Rows from block 11, named by matrix and row number. Rows with one number belong to one attention dimension. Each number is 128 + 32 x the weight over its row's rms, rounded and kept within 0 to 255. All counts start at 0.
# v: attention query, key and value (stacked) (model.mid.1.attn.qkv.weight, 768x256, the v third), inputs 64-127
# proj: attention output (model.mid.1.attn.proj.weight, 256x256, transposed), outputs 64-127
v.47 [ 90 181 180  97 182  96 120 143 122 183 139 149  73 164 198 100 110  99 100 141 177 122 131 105  71 121 103 122 146 113  88 129  97 109 132 111 110 110 141  79 124 141 149 140 178 146 157  86  90 141  97 110 107  96 140 168 107 106 146 144 119 159 180 139]
proj.47 [164  61  87 168  84 162 133 121 141  54 125 117 163 103  51 138 141 157 154 117  89 153 129 146 186  97 145 150  94 147 189 137 133 165 119 120 140 170 106 138 123 111 120 144  29 130 117 154 143 102 177 118 152 143 143 107 115 138  92  95 130  89  77 121]
v.48 [142 106 159 118  87 123 144 153 125  77 105 108 121 139 113 157 171  73  70 176 114 126  76 142 189 137 158 193  81 158 141 151 124 157  98 151  75  60  92  86 137 115 115 158  55 124 185 133 137 154  98 128 188 101 107 150 108 143 128 105 154 149 139 171]
proj.48 [133 142  85 132 162 140 115 117 131 180 139 158 138 132 127 137  83 191 165 104 158 149 191 121  40 136 102  62 168 108  95 123 131  94 149 107 158 174 159 165 131 146 144  87 182 141 103 131 111  82 149 134  90 123 136 119 160  94 104 153 101 133  95  63]
v.49 [154 111 155 148 159 163 127 112 152  80  61  73 138 127 174  56 121 218 137  82  91 159 132 132 141 137 143 156 127  71 144 121 143  93 159 103 127 152 171 129 113 137 114 146  76  86 124 162  85 111  90 102 150  99 120 124 192  53 152 158 150 152 144 108]
proj.49 [129 155 117 122  69 117 144 138 121 182 202 161 112 121  83 200 168  33 127 175 176  96 129 140 105 131 109  93 123 174  96 148 103 198 106 164 132 115 100 143 161 123 155  84 162 195 147 107 179 150 180 169 103 149 127 125  58 198 124 105  92  95 117 115]
v.50 [117 190 147 145 159 143 140 102 126 124 177 167 130 107  76  92 149 169 144 128 132 114 112 139 144 233  75  78 117 102 147  57 120  94 156 138 167 119 140 152 167  66 116 142  99 147 180 118 120 120 103 126 128 125 116 106 102 126 145 147  83 117 189 163]
proj.50 [152  87 107  99  93 111 112 168 153 158  78  82 110 137 149 148  88 111 128 112 121 133 111 108  93  41 171 183 127 149  77 185 125 180 100 123  86 147 156 115 102 157 147 110 174 123  92 131 139 118 149 133 139 116 135 127 145 122 117  73 136 140  37 102]
v.51 [155 164 116 167 131 182  82 140  90 189  89 162 145 126 148 119  81  83  81 134 118 168  66 107  78 122 148  75 139  81 112 155 167 130 147 190 108 126 173 115 134 139 119 117 159 159 124 137 134  37 128 123 115 164 118  95  94  95 111 149 172 147 120 170]
proj.51 [115 115 122  95 126 107 178 104 127  85 174 103 101 138 108 122 139 155 175 130 143  81 186 153 174 141 128 164 113 146 146 119  77 142 130  60 144 133  90 133 124  97 154 129 103  78 125 100 107 226 127 134 152 104 150 146 140 165 128 114  95 132 128  75]
v.52 [103 106 104 113  84 160 105 180 141  87  72 137 154 116 123 153  92 104 131 101 112 157 140 176 113 161  83 165 150  88 121 118 192 117 132 165 130 193 135 121 149 153  87  63 162 182 130 116 138  97 112 127  31 129 102 113 101 174 120 126 107 106 155 136]
proj.52 [133 138 154 103 152 123 127  90 114 173 195 100  96 158  94  95 151 176 128 132 154 106 140  98 114 100 170  79 106 188 131 130  54 138  98 107 133  74  82 137 141 107 173 192  91 110 129 116 140 143  94 142 187 125 154 162 131  81 136 118 166 141 100 112]
v.53 [ 86  98 117 175 129 128 124 157 112 171 161 122 182 163 183 137 137 123 143 135 104 127  90 143 139 144 134 169  87 111 146  86 115 129 102 159 147 108  73  96 169 164 145 136 178 142 146 120 149 145 131  76 119 132  62  96 125 155 191 147  84  94  51 134]
proj.53 [158 144 128 102  97 125 142 111 128 118 121 149  92  92  78 125 148 143 119 133 122  95 170 107  95 102 116  98 187 147  94 183 125 127 150 121 126 142 184 127  97 104 108 112  63 104 110 123 102  98 113 185 145 110 187 136 108 108  70 116 172 147 175 112]
v.54 [ 61 129 154 110  98  75  79 156 161 149 137 140 146 196 154 162  99 132 116 119 116 171 158 107  84 100 155 102 133  99  93 106  66  98  75 159 110 154 116 120 185 117 118 134 102  95  71 128 152  92  72  67 155 111 115 109 110 190 137 132 101 126 144 166]
proj.54 [153 156 100 107 168 192 169  83 115 143 132 116 101  70  92  89 181 102 141 142 140  76 103 120 210 146  97 168 134 165 168 145 195 165 184  70 159  92 124 140  55 139 161 142 139 161 165 141 104 154 146 192 110 161 120 136 153  52 126 116 134 120  96 113]
v.55 [ 93 122 148 106 106 167 104 150 112  95 101  95 112 199 139 168 120 127  95 158 203 150 101  85 123 101  91  98 108 167 158 132 150 178  79 139 130 108  81 127 153  80 113 109  80 106 113 143 115 130 150 167 116 165 122 147 128  89 157 178 145 123 107 144]
proj.55 [160 125 124 155 132  80 148  92 151 158 155 164 143  54 107  82 117 117 141  99  79 107 137 179 130 162 128 161 133  87  97 147  94  87 147 139 135 138 192 114  99 173 145 153 169 133 150  85 163 136 113  65 161  89 125 108 153 144 102  73 118 157 139 105]
v.56 [106 150 139 136 153 118 116 101 102  85  85 134 153 108  71 101  83 126  85  86 186 170 148 120 124  78 123  97 125  96  90 119 203  88 144 137 165 161 111  92 100 142 119 171  81 162 176 155 107 118 131 153  97 125  60 135 103 173  97 137 117 127  96 118]
proj.56 [158 111  98 116  78 150 151 141 162 164 181 111  95 128 182 133 186 108 161 163  67 103 123 148 106 164 150 160 119 159 169 147  64 172 124 143  86 110 158 187 153 130 144  69 208 102 103  82 140 136 142 121 152 109 214 124 130  94 138 127 147 128 167 108]
v.57 [184 127 174 131  93 159 144 120  59 169 173 125 158 136 109 133 144 126  92 186 113  91 146 137 168 120 168 183 115 118 164 113 161 141 178 131 126 148 147 103 129 165  88  89 108 122  88 135 118 182 121 147  67  86 113  97 130  99 119 132 164 195 199 128]
proj.57 [106 153  95 123 168 103  88 149 194 105  87 164 118 136 138 122  88 145 147  77 128 144 111  93  90 119  96  48 157 129  87 133  89 138  89 131 150  98 122 173 121  78 154 158 170 147 188 124 129 101 124 111 175 165 133 140 135 157 128 115 110  56  78 142]
v.58 [ 93  69 182 182  86 156 109 149 130  91 180  92 125 133  96 117 112 127 133 112 156 152  54 173  88 144 118 133 129 101 101 172 110 110  88 123 160 138 157 127 122 152 185  89  85 110  90 130 159  74 155 173 121 152 173  77 156  91 168 153 172 105  64  78]
proj.58 [110 176  80  82 182 115 104 111 112 138  79 170 145 130 164 158 138  86 122 112 111 111 199  84 151 105 125 130 109 148 156  97 135 158 154 144 100 145 122 136 156 133  60 183 166 127 163 149 106 195 109  87 130 102 112 141  76 156  89 134  72 145 223 166]
v.59 [196 181 141 165 107 143 148  91 104 145 144  86 124 132 108  60 148 155 100 107 121 195 123 134 117 157 116 125 116 142 109 156 105 152 130 112 111  94 150 128 138 151 120 134 153 126  88 135 156  92 177 130 175 160  50 100  91 147 163 133 109  88 125 151]
proj.59 [ 86  70 116 100 141  93 116 150 147 124 116 185 152  98 126 202 112  99 164 163 149  69 116 123 144 116 141 132 142 119 158  98 153 108 124 126 175 178 110 146 132 117 126 127 102 117 161 139 113 181  74 135  81 121 195 145 156  99  95 120 157 159 110  98]
v.60 [118  97 146 129 203 137 148 139  86  82  97 157  98 139  47 140 184 100 168 114 142 159 199 154 142 189 140  49 141 131 123 135 114  84 102  51 133 196 116 114 130 180 137 130 136 160  98 199  86 148 171 125 197  80 122 154 187 147 103 123 105  97 151 105]
proj.60 [109 187 114 124  55 117 108 143 167 143 167 103 143 142 208 115  62 185  92 132 138 107  76 120 130  91 110 182  94 159 147 118 137 143 163 172  99 100 158 139 160  78 131 120 133  90 128  89 146 111  97 138  63 178 123 108  89 113 172 156 137 196 124 136]
v.61 [110 165  93 103 106  34  82 117 128 211  92 132 137 187  95 132 145 130  83 118 147 118 119 156 154 184 136 110 127  76 136 105 130 154  90 126 167 128 127 115 121 107 126  90 126  87 128 142 138 138  91  95 141 147 147 173 149 130 138 132 135 130  93 135]
proj.61 [153 101 144 161 168 215 172 146 128  68 184 119 141  95 139 126 142 132 168 109 107 160 150 115 120  74 125 164 130 172 122 153 122 115 160 143  74 123 105 146 120 150 115 151 108 181 130 134 102 114 158 155  89 141 110 105  98  98 152 133 141 140 176  97]
v.62 [197  90 126 149 138 106 156 169  94 109  68 195 146 148 128 120 146 138 101 129  95 100 114 123 159 134  79 110 169 111 194  86  94  99 162 117 156 159  68  94 133  87  90 121 174 129 143 139 148  97 149  77  81  92  55 111 125  61 100 186 204 146 140 111]
proj.62 [ 41 135 154 122 101 135  91 143 176 156 163  74 118 122 139 165  97 111 151 116 159 136 152 139  99 117 170 135  90 136  55 185 171 126 119 132 149 122 178 123 138 136 149 121  82  97 124 112 107 113 112 180 169 164 181 108 141 214 147  81  47 146 133 134]
v.63 [106 116 121  93 121 105 142  90 145 142 169 114  88 110  92 118  82  86 127  85 139  85 139 132 100 148 126 109 105 164 173 113 122 110 137  77 138 132 112 148 118 125 160 161 138 133 143 107 133 111 144 173 109  79 114  77 157 111 127 165 136 116 202 113]
proj.63 [160 153 129 162 147 152 121 172 131 151  89 137 163 154 162 155 173 163 105 170 132 156 123 127 157 138 133 175 157  97 102 119 124 147 120 174 129 109 143  90 143 139 103  94  81 116  98 165 110 133 112  70 157 182 138 171 106 156 109  53 108 135  83 167]
v.64 [112 202 152  24  99 138 158 105 132 112 173 131 118 128 106 121 111 125 137 144 131 167 172  95 180 122 164 168 101 118 166 126 109 102 123 104 139 160 121 164 150 113 155 113 127 158  87  84  86 106  99  92 148 161 107 117 106  95 189 130 124 146 115 102]
proj.64 [146  47  88 206 170 135  97 148 115 134 101 113 126 134 171 100 125 114 129 106  86  89  77 137  86 112  75 115 170 116 108 131 134 158 151 156 104  83 113 101 101 136 121 129 102  95 149 175 145 152 176 154 125 130 108 117 165 152  73 100 133 121 150 160]
v.65 [120 144 107 100 180  62 184 139 121 132 116 129  91  86 118 130 137 133  95 111 112 135 119 123 173 164 146 150  99 176 108 189  96 148 123  71 128 152 131 139  57 174 149 111  96 108 155 112 110 117 147  73 100  61 101  88 116 193 168 221  77 142 192 136]
proj.65 [129 130 122 151  91 212  92 121 135 136 145 119 163 160 139 120 115 137 158 114 161 101 133 170  77 120 117 109 140  62 173  42 189  85 156 177 122 115 128 105 177  91 144 145 159 117  75 138 138 113 102 170 139 185 162 119 133  96  98  62 167  95  76  95]
v.66 [139 149 127  87 177 174 115 126 106 196 141 116 101 154 113 134 133 111 117  83 102 130  91 124 110 142 151 128 154 127 145 125 118 179 104 139 102 140 144 145 163  31 114 122 116 129 145 107 129 128  85 159  97 123  73 128 171 131 118 150 177 108 120 146]
proj.66 [105 103 107 168 104  91  99 160 150  45 105 133 151 101 154 111  88 165 132 174 151 130 166 108 103 118 119 138 102 112 112 160 130  79 146 131 172 108 125  86  99 200 171 101 149 124 127 167 118 130 162  72 151 122 195 158  82 103 157 115  74 141 103 115]
v.67 [143 118  56 110 151 140 143  58 131 173  80 136 164 120 156 177 144 143 116  87 127 136 155 103 170 135 111 113 122 141 134 122 122  76 110  79 126  80 137 196  69 128 109 113 175 185  75 145 110  43 109 118 134 157 133 147 183 138  96 157 132 106  98 148]
proj.67 [115 149 177 151 126 132 134 195 110  85 175 104  88 135  85  68 114 111 158 190 134 136 112 161 121 116 136 140 153  85 133 134 135 179 145 180 132 134 140  66 158 125 138 142 129  58 184 119 109 205 158 127 123  77 129 137  96 119 169 119 150 156 131 111]
v.68 [114 125 108 151 106 115 114  73 146  83 131 105 137  86 138 168 125 149 148 136 187  94 162  97 105  81 130 105 144 140 126 182 165 128 144 175 122  86  85 116 147 142 107 172 181 149 168 122 107 148  70 100 164 118 158 123 105 138 116 130 168 105  88 100]
proj.68 [144 131 164 129 155 158 144 164 108 159 170  96 125 134 111 106 135 107 108 147  84 161 101 140 145 180 122 179 143 133 116  65 116 136  92  98  91 152 207 172 109 109 163 100  70  97 120 129 145 112 161 170 114 138  98 128 150 112 122 100  90 124 154 166]
v.69 [188 134 210 144 149 126  67 109 157 139 119  69  97 139 203 115 118 129 112 134 138 103  78 109 157 104 167 168 179 120 168 141 172 110 120 146  74 162 112 164 165 190  91 146 105 134 157 125 104 119 131 151 126 173 163 166 140 103 124 116 156  85  72  97]
proj.69 [ 86 108  70 106  99 157 179 147 104 118 150 169 172 136  70 150 135 142 121 107 118 150 170 130  98 139 108  69  78 137  84 106  89 114 115 107 168 116 185  99  95  85 167 111 138 128  98 135 162 122 117  91 104 105 122 117 125 126 127 181  99 152 155 156]
v.70 [ 90 130 103 124 147 174 135  93 111  75  77  44 109 135 127 114 140 169 154 139 103 123 160 172 143 167 194 162 118 184 132  59 145  86  94 136  82 102 176 212 145 115 154 104 138 152 121 187 158 144 114 146 154 188 150 124 137 107 181 127 110 140 103 125]
proj.70 [157 144 141 141 121 101 103 163 109 180 166 190 175 111 141 141 126  94  77 111 142 149  93 108 121 116  81 115 138  68 119 199 122 147 136 106 126 145  75  60 108 146 141 146 129  91 131  67 104  97 119 131  97 100 112 148 126 158  86 139 154 116 145 161]
v.71 [105 138 103 151 135 111 135 129 119 135 129 108 124 145 111  62  96 108 167 195 119 133  80 110 143 156  77 135  79 172  89 145 156 198 153 135 164 200 136 155 202 141 168 142 114 153  84 145 112 129 166 101 144 116 105 136 169 114 119 158 150 141  96  75]
proj.71 [164 143 119 122  92 134 107 127 135 135 128  91 138 131 144 187 158 169  85  74 102 118 197 135 139 108 191 109 163 111 171 117 109  58 135 111  87  64 109  74  88 111 100 104 155 101 172  91 132 118  65 148 131 127 136 107 107 156 156  86 106 123 142 176]