{"train_examples": 50862, "task": "super_resolution", "loss": "l1", "scale": 2, "norm": "batchnorm", "one_sided": false, "adamw_lr_other_params": 0.0017, "grad_clip": 0.5, "steps": 12400, "epochs": 93.6, "final_lr_fraction": 0.05, "warmup_steps": 1240}
Rows from block 10, named by matrix and row number. Rows with one number belong to one channel. Each number is 200 + 30 x the weight over its row's rms, rounded and kept within 0 to 999. All counts start at 0. After the name is the row's rms in percent of the matrix's.
# convs1: first pointwise conv (model.mid.0.convs.1.weight, 256x256x1x1), inputs 172-255
# convs3: second pointwise conv (model.mid.0.convs.3.weight, 256x256x1x1, transposed), outputs 172-255
convs1.45,102,186,205,221,210,266,165,232,179,213,215,149,212,187,174,212,186,207,187,208,182,232,183,230,189,231,172,208,206,241,202,233,232,218,199,109,211,198,227,254,202,167,168,213,233,192,167,182,184,200,234,166,232,210,185,186,220,235,265,168,184,182,260,199,195,242,202,211,234,212,189,178,182,267,200,189,216,169,195,214,212,233,184,218,175
convs3.45,100,162,232,167,157,232,174,268,191,191,184,217,186,176,158,212,221,239,207,213,271,233,177,172,224,199,235,174,260,139,212,191,195,204,202,140,187,211,265,172,206,229,180,200,227,209,227,138,245,173,194,167,205,196,245,211,129,163,195,216,204,220,204,188,176,168,203,189,187,166,223,165,166,193,182,213,186,149,208,211,186,213,214,167,221
convs1.46,113,197,202,214,213,241,112,231,194,209,177,214,178,242,169,296,259,214,197,201,174,204,210,178,239,294,176,123,184,197,185,174,219,194,207,238,180,261,203,222,114,182,162,205,214,188,216,190,182,199,199,194,212,198,191,220,194,181,214,237,235,202,197,180,206,171,193,196,207,218,172,172,287,183,214,180,188,151,190,186,189,238,192,226,180
convs3.46,123,186,237,183,218,263,160,208,207,245,197,160,221,197,255,247,163,201,200,204,230,191,194,214,215,227,193,164,176,183,172,160,221,163,173,197,258,217,203,170,81,229,213,174,186,194,209,221,189,179,147,168,208,180,211,191,196,167,161,168,167,227,157,215,204,151,252,206,206,187,179,140,215,128,178,156,169,192,187,229,218,203,179,163,256
convs1.47,119,185,208,178,201,175,168,213,208,188,227,196,245,204,230,208,199,199,163,177,124,201,177,166,196,201,143,167,187,219,181,272,214,210,170,177,167,200,164,221,184,157,206,203,165,173,251,202,178,177,239,176,208,183,182,210,222,202,227,211,237,178,233,192,249,165,177,190,201,186,198,180,222,145,212,230,206,239,195,212,213,181,185,198,251
convs3.47,110,238,176,178,197,167,139,207,164,244,160,222,226,150,213,188,176,159,228,193,209,204,134,165,193,152,209,189,174,218,244,125,213,210,182,249,252,238,211,198,206,225,209,190,140,190,215,245,176,216,181,193,184,206,214,192,121,240,182,154,178,246,194,219,185,192,192,201,204,198,168,226,228,249,213,153,236,137,215,155,211,233,160,239,217
convs1.48,054,196,174,180,187,184,177,199,213,215,151,239,208,264,228,169,182,207,202,247,168,216,232,164,185,249,204,200,175,226,219,186,201,183,216,243,184,247,209,148,249,142,204,201,208,224,174,162,205,160,213,246,194,178,156,181,247,207,275,186,278,243,189,217,204,208,178,204,232,215,239,164,224,205,224,207,201,166,203,229,231,217,213,184,210
convs3.48,047,174,203,173,242,172,216,188,222,167,168,233,108,151,246,228,145,180,207,186,147,179,213,199,240,192,169,140,205,193,221,235,200,155,216,215,193,242,203,209,155,218,237,206,212,245,153,202,155,205,229,179,176,213,245,208,185,250,241,178,210,233,238,195,206,214,195,182,187,206,189,156,195,199,242,191,163,236,184,210,218,206,168,223,210
convs1.49,085,160,195,186,234,243,227,157,184,197,199,185,194,190,167,164,195,189,188,177,207,215,184,159,221,187,198,221,198,188,222,179,192,207,160,248,235,145,223,90,265,183,166,188,177,204,232,200,213,204,173,186,192,186,174,174,145,167,222,222,209,225,214,192,191,193,202,204,226,193,186,202,187,67,228,163,197,207,223,162,166,179,193,216,216
convs3.49,088,191,172,179,178,214,189,229,244,236,233,244,174,218,211,235,187,208,131,131,219,253,202,146,233,205,154,194,247,198,225,168,179,231,227,212,243,233,216,286,170,192,184,189,207,185,211,231,225,184,254,204,189,205,186,203,219,184,177,191,205,256,155,186,181,227,231,208,198,243,186,169,167,257,162,181,213,175,208,229,195,194,225,187,178
convs1.50,123,226,204,226,169,174,217,225,181,211,174,281,222,205,234,232,202,191,220,199,194,212,188,140,208,230,175,231,182,180,195,208,206,224,209,203,179,234,223,168,205,192,187,245,216,174,183,193,190,233,185,244,172,242,182,183,196,139,185,223,225,189,230,208,234,157,150,219,201,197,222,159,232,225,182,164,162,195,206,151,232,288,229,190,267
convs3.50,130,195,194,243,195,204,183,262,189,215,189,255,199,218,159,186,210,184,163,188,278,218,145,165,215,204,213,185,196,205,208,187,217,111,219,241,237,204,197,209,196,205,201,219,188,228,192,255,234,188,199,225,201,240,230,205,185,227,239,194,253,201,157,201,153,185,229,235,154,186,225,240,204,184,206,213,204,157,189,162,190,226,208,183,147
convs1.51,128,267,167,212,145,194,233,166,204,156,184,167,143,208,194,218,233,172,216,266,247,202,260,151,221,187,183,169,218,203,204,168,191,179,181,204,197,278,171,204,248,208,198,252,256,211,235,193,234,198,275,185,214,179,191,190,166,225,164,169,177,226,221,209,182,261,168,212,212,216,178,258,204,174,170,189,181,206,221,215,223,203,208,195,213
convs3.51,112,156,214,137,177,137,180,261,240,166,242,230,234,199,188,212,238,247,189,221,203,206,146,183,172,153,216,219,234,219,209,226,230,174,222,191,193,284,234,200,180,221,238,198,219,234,207,180,191,223,234,154,169,185,193,179,172,220,205,188,198,209,185,147,165,183,202,191,182,221,235,186,217,154,172,166,214,218,211,176,234,244,199,223,175
convs1.52,080,189,179,160,172,192,184,192,170,190,197,254,199,258,205,228,247,171,171,183,174,149,192,217,221,199,198,206,237,192,237,253,237,148,154,244,213,251,203,214,233,231,195,176,175,230,206,168,122,185,224,223,160,156,204,219,198,207,231,240,217,193,206,202,225,210,215,225,179,205,192,266,205,183,204,232,156,235,201,178,211,197,179,196,182
convs3.52,071,197,202,207,146,169,192,196,174,190,123,226,143,184,177,178,178,231,222,242,202,217,170,218,172,174,214,238,273,185,159,221,238,214,192,195,190,265,178,206,174,130,210,239,195,157,208,233,188,252,239,202,249,159,227,212,171,178,190,153,206,181,183,247,238,181,239,233,200,205,198,178,158,211,200,185,204,181,239,223,230,212,153,173,169
convs1.53,045,243,230,304,178,193,210,212,204,204,187,173,185,192,235,218,217,228,216,180,211,184,180,231,257,198,207,195,199,190,219,174,229,227,274,194,239,220,155,216,254,207,190,224,223,201,148,208,196,202,177,190,236,185,224,189,184,197,213,214,71,194,183,166,185,200,153,238,210,225,200,223,161,156,209,204,232,146,225,223,196,241,227,158,156
convs3.53,108,185,212,252,162,231,227,217,210,171,199,223,197,182,207,243,217,147,231,121,222,232,141,210,181,170,188,194,214,252,174,231,270,183,187,205,212,189,166,206,224,227,192,206,195,230,263,213,169,142,213,198,207,211,195,196,241,187,151,194,194,179,220,175,199,181,249,210,212,153,174,203,168,181,176,177,161,277,232,204,192,141,222,161,205
convs1.54,099,181,229,217,221,211,210,200,192,147,198,189,210,203,154,149,211,180,228,208,289,223,187,153,217,180,197,262,210,208,210,257,211,139,183,160,181,212,192,231,140,227,251,173,211,211,197,189,181,193,181,157,213,216,188,220,235,195,196,240,203,200,200,165,209,215,190,242,197,219,194,225,195,221,189,149,199,214,218,202,147,208,188,215,188
convs3.54,094,206,162,158,235,208,202,195,182,242,212,233,182,160,196,176,184,175,244,236,170,200,231,170,122,187,185,287,161,182,199,167,224,233,205,156,173,173,168,195,165,199,209,199,183,232,151,187,192,143,195,242,191,158,214,169,198,164,184,162,223,185,167,214,222,189,179,190,217,197,210,196,205,143,211,203,194,203,240,252,231,260,225,219,230
convs1.55,063,195,202,166,213,159,208,212,155,220,171,256,197,237,236,167,190,156,164,189,204,185,200,234,227,203,156,160,231,212,236,217,242,234,236,205,207,174,171,208,254,204,201,212,146,181,220,207,232,211,224,192,196,175,184,151,201,217,201,148,213,202,155,245,210,219,189,162,238,195,191,243,186,238,205,172,212,194,218,196,174,219,181,201,184
convs3.55,058,214,211,152,173,169,228,215,210,146,154,192,195,215,178,208,209,225,176,219,170,176,236,225,176,198,187,225,250,138,219,183,199,218,229,234,184,210,208,201,198,194,192,185,217,170,150,211,201,175,212,185,215,201,196,151,193,226,146,138,242,201,203,175,191,195,185,152,195,187,221,238,214,219,232,176,215,167,233,194,168,223,266,153,205
convs1.56,085,205,168,211,152,247,237,190,198,190,145,193,190,211,210,168,166,141,192,241,149,197,185,234,203,171,213,206,179,236,177,220,175,240,202,201,209,287,189,200,157,198,161,214,247,170,181,217,202,203,214,228,174,195,215,227,202,173,230,216,228,217,204,197,169,186,185,183,160,193,206,190,195,202,184,227,223,238,217,194,199,265,209,216,210
convs3.56,085,219,175,200,249,179,193,168,148,193,175,219,261,170,212,221,164,177,232,182,179,228,166,179,202,131,222,241,229,213,207,214,172,193,175,274,241,241,203,210,221,233,186,127,224,177,173,200,222,188,214,199,217,211,170,207,245,224,151,193,182,184,173,209,148,176,206,189,242,193,154,200,211,166,254,201,245,161,191,169,197,190,154,195,193
convs1.57,107,207,225,249,196,240,155,214,181,219,240,150,212,256,184,168,187,205,225,187,255,211,166,214,273,239,204,199,216,201,203,243,232,134,190,163,193,201,223,215,164,214,153,156,195,226,210,173,194,155,220,218,205,166,256,219,220,202,254,185,168,188,235,207,205,189,192,238,206,129,214,205,195,246,194,210,195,161,188,142,187,184,192,224,214
convs3.57,102,215,216,207,179,138,193,152,166,207,241,231,180,201,186,218,219,254,203,207,175,195,239,157,122,223,206,218,175,266,212,220,175,157,218,235,234,221,175,203,250,267,213,202,175,212,208,218,162,218,181,217,164,224,190,230,195,187,223,203,197,183,180,182,162,193,193,180,212,181,192,210,187,201,182,278,207,242,169,225,184,218,198,247,141
convs1.58,090,219,203,211,255,212,185,155,187,235,198,205,223,209,284,231,193,177,185,163,190,196,156,196,180,234,170,216,201,186,152,168,150,240,191,293,192,170,235,215,219,209,204,130,230,162,235,160,209,192,216,203,197,219,258,241,203,180,139,190,207,202,206,161,181,209,194,244,221,198,201,236,181,214,191,189,223,192,284,221,250,180,207,190,233
convs3.58,084,153,208,169,162,139,209,192,222,197,206,210,215,216,130,227,190,177,159,210,195,186,184,143,207,192,173,243,199,166,191,182,177,171,159,166,225,153,204,137,256,215,162,218,196,198,224,211,202,193,156,226,194,196,187,174,135,207,207,207,148,199,189,211,163,208,193,168,184,193,218,211,180,199,170,183,212,224,185,219,151,222,165,233,237
convs1.59,059,217,210,171,216,165,199,227,202,225,180,160,239,228,234,220,203,195,134,207,183,203,186,213,196,177,200,186,154,211,194,146,241,177,180,228,167,182,253,180,199,223,192,220,158,167,200,230,213,199,160,169,210,203,195,173,207,188,169,184,239,248,207,204,205,204,205,185,184,157,216,229,200,172,189,205,222,221,171,226,205,180,162,181,196
convs3.59,059,140,149,218,177,201,227,128,199,218,165,181,192,159,211,182,256,216,260,180,280,245,191,249,222,212,218,222,244,222,185,195,220,202,207,218,170,247,213,159,236,177,206,192,198,200,202,162,204,220,228,196,205,204,200,171,203,170,207,167,227,187,207,200,179,213,163,192,184,187,209,260,200,253,247,218,192,220,199,231,198,193,191,196,221
convs1.60,103,202,208,261,164,222,248,188,237,188,191,240,189,185,165,238,223,204,153,206,216,243,192,217,207,209,179,225,185,209,198,228,204,156,176,197,210,239,203,261,200,162,195,178,205,188,201,229,186,207,187,196,177,206,271,189,203,212,196,238,162,206,220,196,162,248,227,213,223,199,205,210,246,258,192,225,222,135,159,200,214,173,204,202,140
convs3.60,097,143,173,247,196,159,186,228,236,193,219,222,236,208,202,170,212,177,199,216,183,177,189,160,235,158,177,181,181,233,220,221,170,180,191,201,155,169,179,198,196,200,195,221,170,183,191,196,184,216,197,259,162,179,215,204,175,208,168,197,219,152,183,176,163,204,208,211,231,150,177,214,249,195,206,191,179,251,172,202,198,183,206,250,192
convs1.61,099,203,196,192,241,199,245,137,195,196,207,177,202,181,159,209,229,225,192,201,156,234,200,140,207,194,170,213,170,246,200,215,177,254,188,212,140,212,205,192,220,186,142,248,155,197,271,194,248,190,153,180,216,191,176,193,249,174,216,188,192,185,226,194,198,214,245,242,238,194,170,236,184,206,192,182,190,236,212,195,212,205,219,225,290
convs3.61,086,169,179,200,221,283,199,196,186,219,239,156,239,234,245,171,169,232,154,199,187,203,230,261,172,225,224,245,179,184,184,223,210,212,204,139,205,160,171,210,222,213,113,176,247,189,182,206,183,213,181,179,227,216,165,204,256,198,219,198,247,200,203,229,222,201,190,161,212,174,175,202,194,193,211,206,185,232,218,219,224,214,217,147,120
convs1.62,132,208,194,221,247,185,197,217,228,212,169,183,193,250,214,162,183,225,211,176,218,194,214,182,258,147,218,194,166,211,211,168,193,213,202,228,242,185,241,225,172,212,225,214,156,180,228,186,177,184,215,171,192,245,284,256,231,216,196,234,158,225,192,170,170,210,211,209,213,203,236,201,170,242,194,169,250,135,232,236,184,223,177,140,199
convs3.62,115,238,177,208,168,193,150,196,219,236,227,193,207,204,202,231,272,175,190,185,211,194,202,210,197,161,194,211,173,201,246,210,149,193,200,167,176,211,193,197,206,191,240,214,227,209,189,209,246,207,186,166,194,224,296,237,150,173,232,147,222,191,201,209,206,245,215,219,204,222,240,195,205,179,182,206,203,192,160,214,129,189,255,263,229
convs1.63,045,182,229,188,250,151,217,182,242,168,199,227,232,202,130,238,210,222,172,197,236,223,226,203,192,232,206,213,191,219,234,230,252,154,151,256,162,225,193,161,223,154,144,178,155,176,205,207,178,229,260,183,170,261,217,164,233,220,230,213,244,227,178,213,243,183,199,237,189,216,202,180,187,268,222,186,232,202,239,210,183,220,179,193,234
convs3.63,041,200,188,192,225,180,201,224,203,261,187,194,235,158,188,198,208,207,181,218,255,178,168,171,238,180,203,189,245,223,199,144,216,231,235,195,243,166,148,173,208,177,241,258,219,189,216,163,218,206,202,161,211,238,197,181,169,166,188,236,186,256,193,262,157,160,220,233,163,191,216,156,153,212,166,178,190,227,248,123,207,206,193,173,212